Weights of a small class-conditioned image flow-matching model.
Training: muon at rate 0.0072, 7300 steps, batches of 256.
Rows from block 4, named by matrix and row number. Each number is 128 + 32 x the weight over its row's rms, rounded and kept within 0 to 255. All counts start at 0. Numbers have three digits each. After the name is the row's rms in percent of the matrix's.
# ada: adaLN modulation (shift, scale and gate of each sublayer stacked) (model.blocks.4.ada.weight, 1920x128), inputs 0-127
ada.515 120:128095140106160080116056135104205149108078085112099127170128080110183093139123211140135152063141071129049105110140121146113152112118160155134153141113106111110150122095116134143101152135114108114160115128120134120141158112102199128148131038094148128193089099122145115120182104184089158178179129122134134152168115152130131132147166118101149140088182140164145127099069126136131075100210
ada.516 121:080113130135176137115154107174186119145062137167146077144093142090117098164152132131138196115132146163095073126104172181154145144127150106179102151101164138146074215122093098153101121123119122120092104123126124125186096157110120163166114179183105124112123011115121136146120162121120127181129143152101114114121107127171122142102083101170097137051110142089126158117178062175135131108097
ada.517 091:123109103155152078160109123080092183064219111171117099139151099116168179130117100129104121153127162075162115134093118165164140138124113160138114140137089083134110159081085122113143145158108115172107177074105121162176125153086128063131136073085134158126156143133188153127120184144147217159122173076112102113161122114129086137181121129129154117163127155088144116175106211142166142167144
ada.518 086:086114149117104145198125088126154103156150149120134158110151178146202105089140140143190121107202113190112163145092138137123140167158184211114096157086178118053135120072126141149147136200156119076070130154120132141116147167151177165174089120144143154141126084109093102134134082166088110203133112123130162144118103100155135105143114064133135081149121162162133146143137072126100118139111
ada.519 105:148079121110146097108080103115100197112080091103071171158145092166145097117147084099167175213167145090129116088114092112091125147157125148108127136097139049146162166119151186132137071152088127130159138106082138184161131077077104140117113098095136076129124130120158128155147111176078128161117074064135129161146148126130097122155127125102116168078128097187142136159066109122177180140151
ada.520 110:169163131078093125140150170138148158141043118127144131104174116099138100174053107122152127068079105123160163092181162133142153062102144109218169112153162117163123064077107134160137104171116129115138105086142136157114112114128098105153135156079129156122132155115138063189189115164141139169162146108177102113099125080116128151099129175118101127077154158111127096148125105078128171140063
ada.521 106:128119092133165087143171126121053080143170150104159127127127199098088145151224132130124180149152186163174082166108123144152075134123138119150135126088089101092109103126156142155163143140105142122149175160142138145144128128151106112132083112177123125158167108140175140177090073164144085106120164125124115177099146137067093108100034144108140087121152046134091135149098090072113107152104
ada.522 088:211115208175095127128092142093107126086089110123122102146079139141135133134103124119097119120166125103134153158139095163148167111122156092165126105106141146118136140068109123099090146172066164117124113102141179145159057092167114164089131125139131144108092137066081082111163126188157162128127098077111183177180166089114149128159108143119170068079099150162099130191135105060172145162144
ada.523 074:110132139161144124164189126121128143141056159154163158173115075117100114157146125122108130163066133132113129105127097135136131205129168105174128118134129152123064139207063139155139134152105133149171068167109136131168102144114088083179189134081109128128184146103124071116111154103191191081082122133128152129095114096064136191092095132117160130161118144098156185136164140165106098094096
ada.524 087:140152127081124115138152106126126125123065098149115179128091124113107204116137153130123124059105117112170052134183163126075117122081126162155120163107139121124111183148119119103066172130113127189109127128148124087190149152070090087109108090127169097188146156119070099111140106142115170064132176180154134136139098076088069129185148098139113144075161165092087106088132102112079131163120
ada.525 123:159072188168090141147126145150156121133170133154211106096152091183126101106112101118107099142176120129150138106098113115112098136123095130071105116107110105133124108196095135109085184147119124125110115138117123163191131102105092141126097083183128118092146184183134179097148138117174165138143083049112113123062091077120195147149137171121145141193106113138145105112176103155184106119055
ada.526 088:171111102124126049109167152177107107102168158120227171075101109125164088195134095148167120102149120144129077113148149124118114162137151122121140111130110096136129184131087165159113153176115110139179095157146124119055174087191133029090143113122138177129145118141159132141144121188149111073143109104125104176131100120113118099153162105128100156133140140111067211170121111156115119162124
ada.527 124:068102174085096171132101155140099129123104157083141133131185096163145145145134151094144151216143112148109124118140134108148090121176146107134104131113140177166131096167142133206126099168163168140146072174156144194137092113174067155091128032179130114119107115097139167108104144082145120112103087091137118123106142158126142172112089140164119144050139179138142184131209137113118133111101
ada.528 165:147083111079080131128121136099107106139094141103110124150094157094138151107053137134160126147137126145130127147164079142123082099165125189129138135140138126154097054149141125088172072118098150088125162209152095140103091125085149114107143169059163096140163077105159119138120176117147118068084147101118205176133146114115151135074147101116047116053177129122093099126176106141165084117164
ada.529 039:110138089124168124120069052141143182189165117157118121103099166185142104147146073139145178141124152115140168134067110128160167172159123084137057166117133106067162116148107101186127170160160089109094154086108130192191131120163127129132133133143143148125159163090090155169126108132103055144087097124111128141081122158128146116175095113185123166149108142076156206122146124174122123162102
ada.530 091:143066088123088114141091114175152190116118115169155109120118123105150094127124171166107075129144116131108183149161121088143117088102138093128190118135123078146118115109145078122117129133143127131117138116145107146141076109113063148114157065115119134145121095175159135174153149060127171174149120060136119144135140156177138063160159091138160139209169131228186084131132208126157148112160
ada.531 089:169136142122140065174127108169074146093132107147079068094133060161150152157133119114127084075120077105177092135103130079107119156141116161118111103139166139105183135129089141097111159172150170072111109083137159139136077128150101118082178112111126061090088100129098133067136176105173148086111138174091171124132156087127112131125140111114097157187143124110116080071181102115117182058150
ada.532 162:075111145087059133155149214089143130137099152120130128116086124154141162144099139142182176202137117186103111135144066170171119092095130138130169141132099150178048069168138166081171123158114117057122142200109141126084137154134094090164114125126142167113125086115167136139116065150112124144168157163140144148121098123131120127171117112126119130068157134105109044090140131130098111089087
ada.533 152:150098132196190131126145154101071129147155123111089126127167157159170157102115156102100057112163163102097148108099110072158094152101122186096126104147193096160114060142156128137168107208145118126067110162144143156093105144087111136112123100182115119105073151096110133131086114110123078121124128024126135166142127166151141146128132085074095111183094138172119139131168150147156102184152
ada.534 104:081155154156191082112165112131146079174057144119096113075114125163126154111190150114128147167081137128106108148111165183136125143127056122168119109153105153088112131124118079113129157125140129115133134133184123158133089151118173108148155147193162122125084043150109158119169159075106062104162107064147131081096180131116084112099110164148074139162099168151077100142128109113158131158060
ada.535 074:119194131111088127109129146176169178199087089216180101114147117117145157142123146141223117141123116132130119108179130122175138111118100160071110124144171086119108152102130113092127133116109124135110064128071152134161093125125072182086132156175182126110145117148114155116105141161115070122100136133144112151052149139096016130120143128144164131073104134145085134132133154094105176124099
ada.536 145:188178161082134126100136161109113136080145144145147156096086127102144133124123077142106170162111108132114141123126163122129122170057076096157130124152050093147154088119073146182117163190045158133065113153124116155101128078125127171094106074167148189112173200126141107119141075060155124158126140191157141156128097131151105191082132123113129101128143118153161127152119129100131151070148
ada.537 146:156105160093142129127117139118142152161141111148144109181160102143194085047135124131153057175142130128093144106221133089138093093133171146135159109142175119115129076146169125150168032187136167181122144057140141124108120133065167171133125150107109121187056116113142139143182147109093099117127150057138144135095101118129153149128161098135087113149146121138106135107127137134140142217128