A small class-conditioned image flow-matching model, trained from scratch: layers 12, batches of 256.
Rows from block 8 of a small class-conditioned image flow-matching model, named by matrix and row number. Rows with one number belong to one neuron. Each number is 128 + 32 x the weight over its row's rms, rounded and kept within 0 to 255. All counts start at 0. Numbers have three digits each. After the name is the row's rms in percent of the matrix's.
Before each neuron's rows are labels from the 100 images, of 14848 (inputs lightly noised), where the neuron reaches its highest value: "peak at" is the part of the image that holds the peak. Only what is clearly more common there than usual is listed. The data: crops of objects in photos (Visual Genome). In brackets: how many of the 100, against the usual share in percent.
# fc1: MLP up (model.blocks.8.mlp.fc1.weight, 960x320), inputs 214-319
# fc2: MLP down (model.blocks.8.mlp.fc2.weight, 320x960, transposed), outputs 214-319

peak at: middle right (25 vs 9.4)
fc1.219 103:117163189152114112119144129177157150075119150137102155118134057147154162052089212176144221135110078154145126130134037148176107135135147103121085063127160047085102094065170173110164147113081169158145160095131136126162143131133123177124135124136104158123168176151072098121153133122118112112119144135126163127134134126077
fc2.219 074:132132148136099159110052152084125114106116106139117127141092126150147157124120083090130177098086111230116138182056115127100108116105127161144195090215140145172152087139074108171161138177127159085148129111144188117132115146096144084155120101126126115120214095100143061140189108104122107159097126068151098110069104091101

peak at: top left (35 vs 14.1)
fc1.139 117:163157155201122149123166138078171126133105122095115169124081124128137048165165098169078135100093157074129134129141127166172128150160116140100131103112114180156134137102191099181119149146116137133137127219135120138214100137137105128189192175096171144053072080110085113120085143130175098153139117122107112105122121112167
fc2.139 098:138143145186085118133090156180110107081128138082143149126109136157112127165123154074153129103168122109155121134111195178120135136079122134079142149133126151141145145148147168055092135148147142111105155048108131157116136122137118208134167183129076185094157151173153084114104143096123148094123184121100115133129142144110

peak at: middle left (25 vs 9.4)
fc1.353 141:142150076128141117101159120197136173161106121124209142060172138132137126071126152155099121074129125106115138145150118146150183098164153148045197073128130121160146143097106101148138155124091100120115122130146135091084110186156158156163137133143112132121130118133042148168122138145195108157149179161150144113119137122162
fc2.353 136:143114149144156161091136076107143201120110087063118129039093121126127161118138135138105103120150113187138131130120109128158061123061121158137107161082126172096146137155078090107155121127141089114072165151114134149158118145109112161138097174099160141147100133127052151074115114119089139185140145128095103137111116199101

peak at: top left (39 vs 14.1); middle left (31 vs 9.4)
fc1.663 145:138171097144168159160108165108069121162101103109128095106111113138129104136173142128129110159110148094100123115074135091156150144136077148086083115127126159158142151119107171130113130167130113124077072101139121140109101125123137181107127176165190190063158121120122153115157146093125139095165153117190106134168137066118
fc2.663 100:106119129089115107116136174117118088088111112168126155134145109204142094112151060154108113174131101137122065145114048125167142149145107180176088185143161130130087085158121166099102119138055151114154072125107142107139128097100150075115170200096153186076064116148111085134229166134120133133107124087098110036139083099128

peak at: top left (35 vs 14.1)
fc1.354 114:065107197082101178125175132118197119148147123129093130132203159123127080160085167139152150099074068110118120103078106124122150153110130091148093102118112225146080142098098138164139143109090106111134137139146114088116112142134104102159111110116120051094154142134116138131136111164126108123089113077139116093117113130188
fc2.354 096:165149146150138101127157130150070158191128065148128101141156137156132133152112168109173153100187150071187172140090163159069141103184087082118139087128130147134184174079182187045086163125143120125147123147113152059175135118054147087119162096176127092115141076108132117119137200125152132116143097108137144129079106157149

peak at: middle left (25 vs 9.4)
fc1.601 103:145146121102078169093137085143129130115175107172111206105092135145146108127135100094114122069161143085099103105113169171143103144135151104126153113076131155135082085158106171145097135133091152110095147123125125147122081105119132164129135160143085126104106097123135182133140180161126112093090110157080149116124162113074
fc2.601 110:091146067137160174107159209072153104099135138062170115124145153090144175124132135131159135158117085089156152187113163129084163136125125123148107132088122073122091134169101146172108141158134111120116125087153154116078046177144117117117089109120137139117147148138088131129183062147099160094126157094134140113099179090174

peak at: top right (35 vs 14.1)
fc1.102 101:081127114154138141093110111100134104050168124154122136161142161108108139109165157141138109175181101117057126133155113079174155140108164156128152157138141132139155129168148095137146153142080155105128170140114117200161074119168104084146149138163160163118144077056137153094131110176171143148149113173105118207104148163126
fc2.102 093:098121139129114135146148145083150120061088134129139131108142158121136142105105113117122101144099193094124124123170135152094134149155142174103124126089106111122080240122121153149106140112153037138058113120094102204065143154101093120115131125129162200126107130119102136104140121125220144096095117181133112198119120125160

peak at: bottom left (33 vs 14.1)
fc1.532 103:131184150061135155123113126121144152103169101174109105150106100105134145085143155091136132177172118099122106158148118094166123163080093138110133183163136071172132137134138134127160136057114101122105170103103130111112172197160122166119075097157104169145105088111127159150106059111140193061171126150148135184023084130162
fc2.532 099:122096097100125146129076088144113150082145155132125144113126132107141118143168138179105100185079163109128117141100143207102108103129128097132142056137135124102093120156100070141131122155188109114150148180110107127083134112101104116084123118164117130119104176118104089137103133122170148128115144123069129137206103167061