A small class-conditioned image flow-matching model, trained from scratch.
Training: 7300 steps, batches of 256.
Data: 123503 training examples, 15.1 epochs.
Rows from block 9 of a small class-conditioned image flow-matching model, named by matrix and row number. Rows with one number belong to one neuron. Each number is 500 + 25 x the weight over its row's rms, rounded and kept within 0 to 999. All counts start at 0. Numbers have three digits each.
After each neuron's rows are labels from the 100 images, of 14848 (inputs lightly noised), where the neuron reaches its highest value: "patch colour" is the nearest of a few named colours to the mean colour under the peak. Only what is clearly more common there than usual is listed. The data: crops of objects in photos (Visual Genome). In brackets: how many of the 100.
# fc1: MLP up (model.blocks.9.mlp.fc1.weight, 960x320), inputs 107-213
# fc2: MLP down (model.blocks.9.mlp.fc2.weight, 320x960, transposed), outputs 107-213

fc1.532:468498522508534542539544509490519473478520505487466474521501525507488504530602452452525499454520486527475498507494511561507499497499529515519541481471484468483503482477489484513515484519499506534522485491473504494466532500516548518511484528466537522501524471491475499473485540520532517545483496491471540510498533510504500
fc2.532:485534525471535504538494462501528502515506530507495514441515504465528545509537518517499503495483483512494525475483502549540501530499554508522503488496492512504477493500460515486506500502496501484526555480479540477498511502529499511542497489497474508506512459512525500549533498460513503472503507522519502493498493475493484
patch colour: black (31)

fc1.597:498482496511517481501544486499576480519473530557509524423489517470447497485508509483495491529461483498512521531524493547463523521476491525486496499517509484521502495469487452502496495442494508491500502527496491475532480515488508504484519511487499520430475498495524474463457539483516516553436527473489495486493511525454539
fc2.597:506518503489503491496468534502490492488469512519513484471491543518509504480512501491546502532505488515508493555494484534534478489508459459425490530511489458464495503465479500492534534495514499486481465522530494475497506517527486510530510480486508519462490487487503447455530512449502479469451479497499503516457503499450473
patch colour: red (28); purple (26)

fc1.606:485492515507493480588505506491517438513475494511476469495505521458500472479492502515514447523468471496473526525510498506515423466528499526479467530491552494473497500516484494485530480466508517493478464478513478501486522487516523497529540479476460476508493485490537496490505482479479509531512478412440515514508510505518490
fc2.606:484496502462500511438500513500524492499560512519506508508514488467482513515501543498468485519511533503494463449500484475518525424507517447495503517486545460479496473519484471512471433522497488483539502524495462529539499507481481515447484503548486518515466490498469518518455481483473503491468511509502502477497491487518457
patch colour: orange (43)

fc1.609:520525523490466478453483493511507484516537499503495498492512534479487511532517506490531540492491525510488505521473462503533450573533482492502476522494509486506506516503520492536508467512481529518504497509524452445488507588527518513488521482555490481481535521506520499508431523477528476544514480530520495505528499481498525
fc2.609:485511449523441488542532517510490471484460498495490510524517491513472541529515491495508500444479492482486508525502496513513483540516472502468468503435520534474498524456492528499472484498495497503504493440476517538509455447478478539492494493443498486510493481534474479484457535472529487511497505487520504511508499531500522
patch colour: brown (63)

fc1.605:492528499514490489515495490523521505510526498514497502554489579540521516458469554501538509493491505477482539497536502543541537513484505505468494496498520523503523486490481461437475502515510492500550509475498459497523525493530479527499493506487470449522487507485500488523469527509544489512422540515464524547503512500502489
fc2.605:524532530528449478497523526545514511511538487506534501412501544508518484476509528504511508505532486493479499516489525463534474483503522504523526550491529461537493490497521466446483463519504523484464500524526491499514477501477515520493507514507500473460524483547528525505513538514531529561509468496474484499488505489511500
patch colour: blue (34)

fc1.95:503538481501503448504497548513513480513486510519516527517500498511462479503500465530532467517461506577530498474523416501539498475469518531512480492513521487508485500488529511558541499503543472545514483496490462542468523464446518510514483500413455529549517528502477517510536493461503495506472516500502518500526518502538500
fc2.95:492518491501533547528512489510497474514513486509515491467478538522474468508507482472437469532521506519497494483493515502458496510463501556490494494496492482443483524518494457508451496507469514498549517479475543507483511526512487551523507496543481482518533515513491496512507505472492486496521494479492525561503516523510533
patch colour: yellow (35)

fc1.591:496497505499487474514524497481502457475552491527501492486454486486516494518504506532481442530537450517487528479478449533493500491539468505477500499476526507492528472504453484482475470465466477477515518468524487506454523493516532477512475486540530516512498520470499470526480465509459545552458411522554506505553471507509478
fc2.591:498511467512517474539503514527479467516494506487493471511466504498469547497509516510473524514535503476491515525471491474470494491517442478487484519504516466475511474514522517479474472524461504483488462545530524477480486467550492468542519462521539533466489509503499513453495516480509525519511476491477504560507457483530511
patch colour: brown (63)

fc1.329:438463537471532516503530529520462500531475492543463504512521533513497487542464497519524465511514551491495513507532537471548531501487501518506503544476496510493516513509520502456465546509506508503497473483514513516484503451542538542524537480498514486517469458496525509522544539462496463544524480474491511471515519528505503
fc2.329:481460534483512484517494516521418528499515520485484498487500508513500503507507500449506515475520510502477514487497477539555493510494493549483480505465484474496526525512479511483513516505522498541533509519493470500523482544536479506515459533509525453484487531511487479462534525461505481525498482502464509537521506503512483
patch colour: orange (30)

fc1.526:474474493493530501496507482496489508509503484482524490532512511478480473542515495487480479510492512483560502474515471472537498497505516524511556488516479481508487503492469497495536491515522573507492486519496529494511518469451493492532521485477472502492492522479460534541531534494527527518548556478514482506485459503430479
fc2.526:494484471484548461471473469548494467487495485545550494486495509488542493524529510507463501510485458508509489520509482540506458517496506466497493483493461519438495508542507497506473488518519506480509455493527486477479513534479537482477481520492494456548509531483558524500539516495532507490539469549493474510513494496514522
patch colour: grey (60)

fc1.227:457491537542530489484507492485522522509500483472486529515486479475469503465492542493497494549522513506502490466517554489486478479495507512469519470506465510483471488515518494505493476524466509483548509528480498497491493465499478480513526470522502508474473521449485490502530540540510501449465481520504501516517502468513446
fc2.227:449502530472560484537527502492506524500513532500490533488507533465491535477474516489507502491557476497496504543485503494509496514509481538508483466525470527505496494509473505514461482462483473531456535480498528488504483522513505493560473537482504526520496519557483509470499479475543512507451503548479503442493478498539508
patch colour: grey (70)

fc1.694:524478506495494511563479489463464529482501552486472523492552516516429510518487548495541444500485516507473517523490517473483500490540466536534531512487464476484457549482488525496476459535538500501479491483477508499522491501513474504479475492536488505497491508500477478473515542500515485491500528479452470508489478479516496
fc2.694:505463529499502482506510504450527486516449503470500481479465486507491500462462513508482503547518465507507490458560500511473473520486480506475517475548544498518502537445494463467523482475513538522530528490488498496502521479469533521495511509486494510531504520519498490495545465473533462453524554555508531544522506503466495
patch colour: grey (77)

fc1.167:530512479472494499563489497485490518520479500486490508496465464420485459497513545481493492505510580495491556507528517421437479492489510498532477524483511498500513549507533565510471485499540509521458473506487515506492508542539441528488524517512491493496529477499510523489497496484495478466524509400469478512492486503521490
fc2.167:527505526524511471463489504508501510477543485482501549493502523435493450453493536508452490493510489522533475469502511544426498497525513514481471522508541503510553550514504463513498478508501486563522501476490483462451475460505539491494521478463497507467449494492499483510505464521481500473499459464528517477506484470507466
patch colour: grey (60)

fc1.586:485505510495481488477490531506518503507529507552527507460526499505502513570501534521506540493513549523480491526508521498470449507512482504459520507465476518511486513505552512481540479506468455476492496499514530458512526512465499509541519478492491514491501483473523500471473506476498526524506500530491518553489427483500515
fc2.586:458501532460460488557480497486490509488516491478492496456515491552512513506484496538490494486462512540535534519497474528462502499464491432529482512514475492520478518480447487441477452482486520546506511525471451465494501482486488488518486512499493495528493469513451517505498515452492479494520483464503503462490534535470480
patch colour: orange (26)

fc1.465:539464516474529507473521454507519504484492502519504464476506568465510490491495502493495483510485507481521533499508539501462542486512473544464501507484488450459512512512491463488466467486520508478504514501503503432539475503532480540521491535527532544471495478489473487488489470513485505542469529527485484492508503559524519
fc2.465:478518516504508473444466496516522521503452460492485501522509445491511514546499509516515503502512535494488512522497448511505508489495504460470504469514514514463447493471464522517525513525503465420522497490518521514506535450482507501449487451508507543513481501470534504545504465529473498465509466496521533513518509500510500
patch colour: blue (42)

fc1.762:513502482488501507478486523491494502488500493471522495547491455481527530499471509511519522519526498512475532483487450492538488483526489452495523463472512510518493523532523499516521527542466485482539515480512492500493491515567471494484484481502494466526507526471561469520537478519549484491487469502495526490484475486546438
fc2.762:505446542490520489503487518462485494499496524509526533497513533518491529489501503490479499495520513513497469535514495475478469492525498461500481487523522528481468514485460504523455490472474512477476476518539505495516492523470481511495504560495507444464465489514518510508481483453491516491460475542514503480490561554512501
patch colour: white (28)

fc1.754:485563514469505476508450486496489509534504509454516508482526446532521481531518511470472539511513509495511475509483482533475515516477524499494491533470519477484496535486505517522501487458542455517497506526510513484471490485495475479546486487530509492469531456491492465532478506516506517538522451470476505483521502488515502
fc2.754:524528512519489483510523530507486487487443503521510498538527513497512480487499501477472490505491481498507479496465477514511505507489524493550444549510496490500486517520466490505474488532532488512486521495496495517493528524481538482532469500463523483518472483497524508506510528539507495434532505498494477488505463486480458
patch colour: orange (35)

fc1.93:466507495496548576489486513507489520509479509519519504497518533541498498506481510455510463498530436490473505518537489487486488528463527512526514467545524513484509475508493437506505504461532481511481478508508471481464505513463498532562451520511507510501529498511496519505487482523499482532528527539522510513521501546496515
fc2.93:515475563462522527504547476532514532475535475470494527487506500514506499485519482532519522495483516506466514495505508496513493541475477541474472479508499531554489498493508441529511509486547504498482475454494519487474488504473487506545513465495475474488488496541522525491506545474521502472485506506492514468516503498521498
patch colour: orange (27)

fc1.65:510489484509535500537479539460506494503519536536526520479540474490546507521438498520492489498530522516528474518485534482477504487506536506507531469529488560468471543532477458473487501466508480504530510476448518500526476425529509540505512515513531506491462466504501517470507459488480474478539506532520505482505482544487461
fc2.65:476517520493574493495510525512475452484455494535514503512494555483523487491504503519542515503528430509508462482445529516474493501511527514467487469507513551518472519543533510498489499535508446507480481543526502461479521541494495502499496489505497512484521491482496468538469554477505522501507505514502495503486522487475521
patch colour: grey (70)

fc1.266:601509483524540463503539441453470519534474514470520497539474513511527501492512492527542476529485472490481537500497516513500512476488479482504509492502506486473495493514462533500488459499502495481491486506490509480514521469499508495512516491515444494493503515546496514501497493500474481545501465478516538476504483476463473
fc2.266:511489504482504502529511489499488508514489509543520516471500506497461528508487494499504485476473546508471541488527513476484502568516477473474501499540498517497503476507491487474464478483498530522511527503480536503498470495499505525483506509470492475441454490432504542522488489517428483536519499483509503475526497525473468
patch colour: brown (69)

fc1.250:543507492465520520486502480531484484410509440513501524514474455468478508483519502476481474501462480506497502471534488492506484496517459549467530495492517523453501521478532524463517524534506513484492503545493487462485515503533507495484494502517518498487532497500495494503488488494493473499479465492512476499535475487507529
fc2.250:487495513472518517515474489463476487500527442529523541502478476514461506483498482532482498492504487488406502509528493510513520509516485512485500472531481512477463486509507474510512486515491513475505476463469505553518490517498488504421493556463495513510512509457519531501494497446528471506509506530515533527522553529466511
patch colour: pink (36)

fc1.120:518507518423517528414492522499544462506510539543458528513513511498541528539520467511571500463534467471512462459485483524520515542483495473496537496501481504493506493501446465490488513501480500506532505507488484493528496496520528469532496505491482511511457477490486461490441491518508488533505479562605499480517491522511475
fc2.120:468497506574503524547502540496524511496516516506417521477524505506526522507510506475492472505482502469504540571479506479536507472474496426526500474507488514485508520489565524515502513477496513489474517490524491533488515516493475462498496480524508528467510485519510548491499463520500480555485490486507492510517522480524455
patch colour: orange (27)

fc1.553:458503516542486506502495515488485446540532499481517466448482494454490491473510489494496476506501497453477503484534504506494459514527465495492494525523521558519462517524517541454487508488540523570540458517507475471493483510488494499522509520496474489484504476510502522463498471482456516495480472509475527500491533533465480
fc2.553:495528505495451488504464489530501510485472508515538484460496506539468437503498532478506514464438500476497496487505535520536477511480462501514490516496502515518482510460529517440504514521512477572464479420475486481523508512481508509508516486504520487514506515559482515465474489497502506506486517472518511489471494500508452
patch colour: cyan (36)

fc1.743:509492493477510513535492492534524556481525497488497521487448478497515480495480456494463484472531477523504518520528508510492519542463511496505480487486481521467471456487464484474503523490452501482472521521509505530526485510468498505498507473487423491521489511546510513459522559473507506515501542500478503498499531499511540
fc2.743:511476463475479476514495521508473460528481530512494532560539492457504497476491512478500510494512463484518517437518524522509516499516474468521491518484501530501499510501493531475501492470517516489482530470495489486484531450517466491519519522468531502440495538556491476538481540482509528489535483494514535488510501492486548
patch colour: pink (36)

fc1.685:488467515497499484508498471486518487490505492503571490480474470509431497496491492489495485514466524490541509461526525506518493490512463471501493489504501491486541482519516499503434460498505480479510487555517517505470496483467493489487504530508510494539504473507468511441491479529495542489502501537497500476513527463517511
fc2.685:477519507510558506450518474504472546497535508429550529499538519473474463551503504504484522497457541472495500542509495502503527513530510474491474501503512517469534479485474487482557472518504509514501512463493503498525525481487519504472499458533510528487495474497477512543484460485485538463481519443496462458504502442513505
patch colour: cyan (55); green (28)

fc1.545:477467505529530492521480496527539499507458522495502457485486532487500470491531464519513511489511509438480487511503492498486519505527477520525480477531508549473518511535510527487536494535493546517529476553505533549497484508541495505478512526492501483507516515503467482527505552487546470526434510510496498574514464516464508
fc2.545:541501469458537489533566486469531506498476578501506482508485500513510493484508520451498494463497518482505506478490510483459515488555507541473506479517504525511484505516476517471466512464502542518505511456537499489514516479542531478475507505507504483474493477513540539467502496477533483508514527498516508480488488482510507
patch colour: white (37)

fc1.677:471497545504506495484511499539489493528481541521482485535521523491505441515503501493509470536465548520512515472510548495502530481503553524484503535568500489509480509474521506449500439459490468486520503529496526523492489495477545509514499482487511509504501473501515535500539522501520582537463488536530493547471496509514498
fc2.677:507513490499493497522517597492460500483510515498493528461522485485513491463486498502504491490490492524561524480511503522457493468525549504522499486527511522483509504528509496489504451526501512464528523437515521509491504507503511497534506486465488510540518461531492492474516545479483525498551542524486501469509507496484521
patch colour: white (52)

fc1.697:528524523515527489535481512548521485498493482470506541493535552558526506504544499479495478511492484444567489520470459520537491495503504540508517537519502544535557503473509490434513503497538474491512498480490531488507547516518460485503498533494512488521502514536512552543541519512462497516484490476515523537528509476468509
fc2.697:529544470474495466529541497511525513547498509507473527524524537482525496490518522479509511545454477463469488515537482510502467466502537523476477512461484498534527493447494522492478548508483532498487489516474501507507475517515523502456490476470503542479484485462498480478513493473475538478514454506524492456491514542533533
patch colour: black (38)

fc1.512:474488511468577515513475483490498485515488474486498496503512479445511472495494512507518494528488454481526528483527512509461496446515520498530497509534524520461486494501480508497489473463506508485523487492506494528496502438521485489528490476483478515475515496519489493478525469468476498543488499511532534515483457491443498
fc2.512:500531529486524489468515482509504515540500526472485500480485500520492517510479498502483527511539471490533525504506501496477435527512511448449455496486527509489472498492555475502496503481456490497477514507503510486528474463469483518459507493536469489513489500503514529483484496508482484504493486503508522467496490524534504
patch colour: orange (35)

fc1.487:488501572491471495558495505527464527523493479475473467491501509525466469510536495487466490479480534488471506554506491512490504489521461511489501498512511485467496512435485455511502467512467500505490465496522552450505540477484542499474481507531503498507473500488508511525495484528502470499480475467492487488444522506460526
fc2.487:521539459519509515507502529483488499508567510473484464482464521525477553555501515520479493490506497524485547491511484472481487540504495514487470546548510502470539518482504519499517472498517500527505506519482494541529506546504486509510474513471507538472482507497484489500471481495502440483514498549485473520533537465473532
patch colour: brown (72)

fc1.121:557482483504518440518533469549509493504520490469498499541483450519477486500536517484526517509490483485585528491518460539498488494509516517560501492507451518502489506486548534513526513532497473493493522483477522471495499530554536498514523506500480480526470470490510488484497497505532519468481491472485507520510509556494469
fc2.121:542538544453499546522478469512495501531485522501507520419520498484517506543499502497489504516464496517519513461442542466529501517498496490436508513533521520531499527494502470480532495481499477507519495492562547429496513475515493495473479527517490535503515464506474460478488507487522495514510526532508472462518503500533484
patch colour: black (40)

fc1.712:549506431501497526505531528522539504482531487468502543500511511471533520520495527499513484510518467502525514513452478519468521492516514492476520482490500501502454526480484550489487533477505477515495485505482499480506490527530538492482511506511502523525521527499481508503480478513523510493516529501510510482517461516523513
fc2.712:526490568493527534540511526482566524443451487534505496554496479515556522497494515517489537476468535469510488507493469533477560499509537516530510543519508508492490513435517494498515524529508489465498516466485519508486514500480500488444516514519508480473492493550444513490491469520510535516495493464514503510489496444505514
patch colour: pink (36)

fc1.192:501514485464524509514503526503527496499524492478515497490475485499503501496439482487445494504480489528492450474525539487489513496489516455488512476486480516484489464491475478475503509477482510523502522507471493542523489453460476508451479530509511479483495501480489482510550490489493502475501513527531505457505496460477475
fc2.192:497475420492504511517523465501493523474533503488493546510521519571480489535457505467505501465566477485504500476506537511497474519499497491493465490468523505492472542492490495519521492463521479503512512462531521495542473479544527511487478490496506497474465484518487509513465500486463545517496496494533532521516506479477525
patch colour: grey (65)

fc1.736:460524493481501506523470494514481519536483510473504522520503423500524529544518506526538508468483520506512517468510520498567504504526482495505505454515496522480446504503483525528508477508506495526514505496511489485472528502497495502477484479509489492555461531482526512491531469486540497482479499517514532519487482509511455
fc2.736:497524502524512505510476515499442495482504524518505504501466527502461511486492495503493509475505523524553486520477503506480471481510477512513494518546514554453438507489504547508494525503509499525512481501502518473489501493506506488548488505451500491479468470548483486506530493454508502489493497491508464510502552495435515
patch colour: white (66)

fc1.490:514527491527513534494495516578501505506478502503461460535460476534503498519474473517492548436474526505494529488543460507501475511497493530427528496462455466484466514478504476558480516527478470468509504539497510514498463503522510473431498438515503533496513507488479509513464458465504459517452495474496519504512464530478527
fc2.490:467513476492526490517489492494492489495527527494484508474490508515487506456511455517497492470519467516489487497543503492534507501518492498504512496467496498492510499505479489521546507488508462516540507476500493476530496484463492503470512535494505511499516512505531511482521534467471512475473458473508494524563496492531495
patch colour: brown (62)

fc1.343:523502468512488523514510533497529557501514478488492475494486510484467512503493481493551536464478529461466469492492495495489478487513509489507530492494510523473483483534494466493518507512474490482487523514469526490552437433486493521490469529527528507496503491495523515567525504544521499499490494534508515486502516464491439
fc2.343:494469492466497487531485510505500514521503522447455466570490487492502499519517478517513519498475481503493517518501536497520481547511477515515492516478490490457497525559469500456473528478508532500502521554504478505428507526501552506489498485469478494479499509505499499463508518513498474481499512525466492503499468493518519
patch colour: grey (75)

fc1.191:473476491476479524477524508419499524521474468496509499490498493492556482501504491503525533476529500538511488505488498474514498505493484526484483512495476524460511507468473484528530473456460474502502486498519504484524487495501528498532462467486484500494530522490491459504485477459501511534516506515523532484481484484456493
fc2.191:488481498510511515522506529481478464522522495522511550485542555519508515496474502515524497469523468486500505504491501510537485466480457475541486504505524490473487501456524507555483515517499457509496492460438506499556460483459522505504566508543523476525496498510477507487532543441498535552483485545495457513500479520509491
patch colour: orange (35)

fc1.128:477514494502472476503520486457533438473469537485475524483495493487512537490481553519509494500508435501479481490513506559500503502496505483520514481467533497514502515482479511498519457488493500512497466474497492498519525547553492502526493495483541478497484507506495527483493478488490531543509520537531486491473458500472456
fc2.128:488478532519526541518481498485489531537479516487503528483520493516509468503478448484526507497487467471472552510510479529472498468485478519491550476472469504534493485488482507489464487496535501500506511538552504540513501527486496491505474511486447518492523506512459518490522508512549506413532498471480538475504450500511527
patch colour: pink (28)

fc1.110:485507491478497497512522480483526485508470518479507496506496537526476487513512487545487470522464504516533513501481475519505526473522478529504485512468505544513529460410490473535487524485494532518510534521530525511495526485487530497536505521484491464503483511559488534519521461465523515518475502478499496479504534580511484
fc2.110:545466443537523501485482475505523475508530489534483452507491454554474506491508508473528524514503439502490511499487519534459498511518493524530536498486493531537517463439497488507466446524498491522482473471488505506477446475505504503568497512527508498488469527451513516501502527504478502518517498532505488604512452443486495
patch colour: red (31)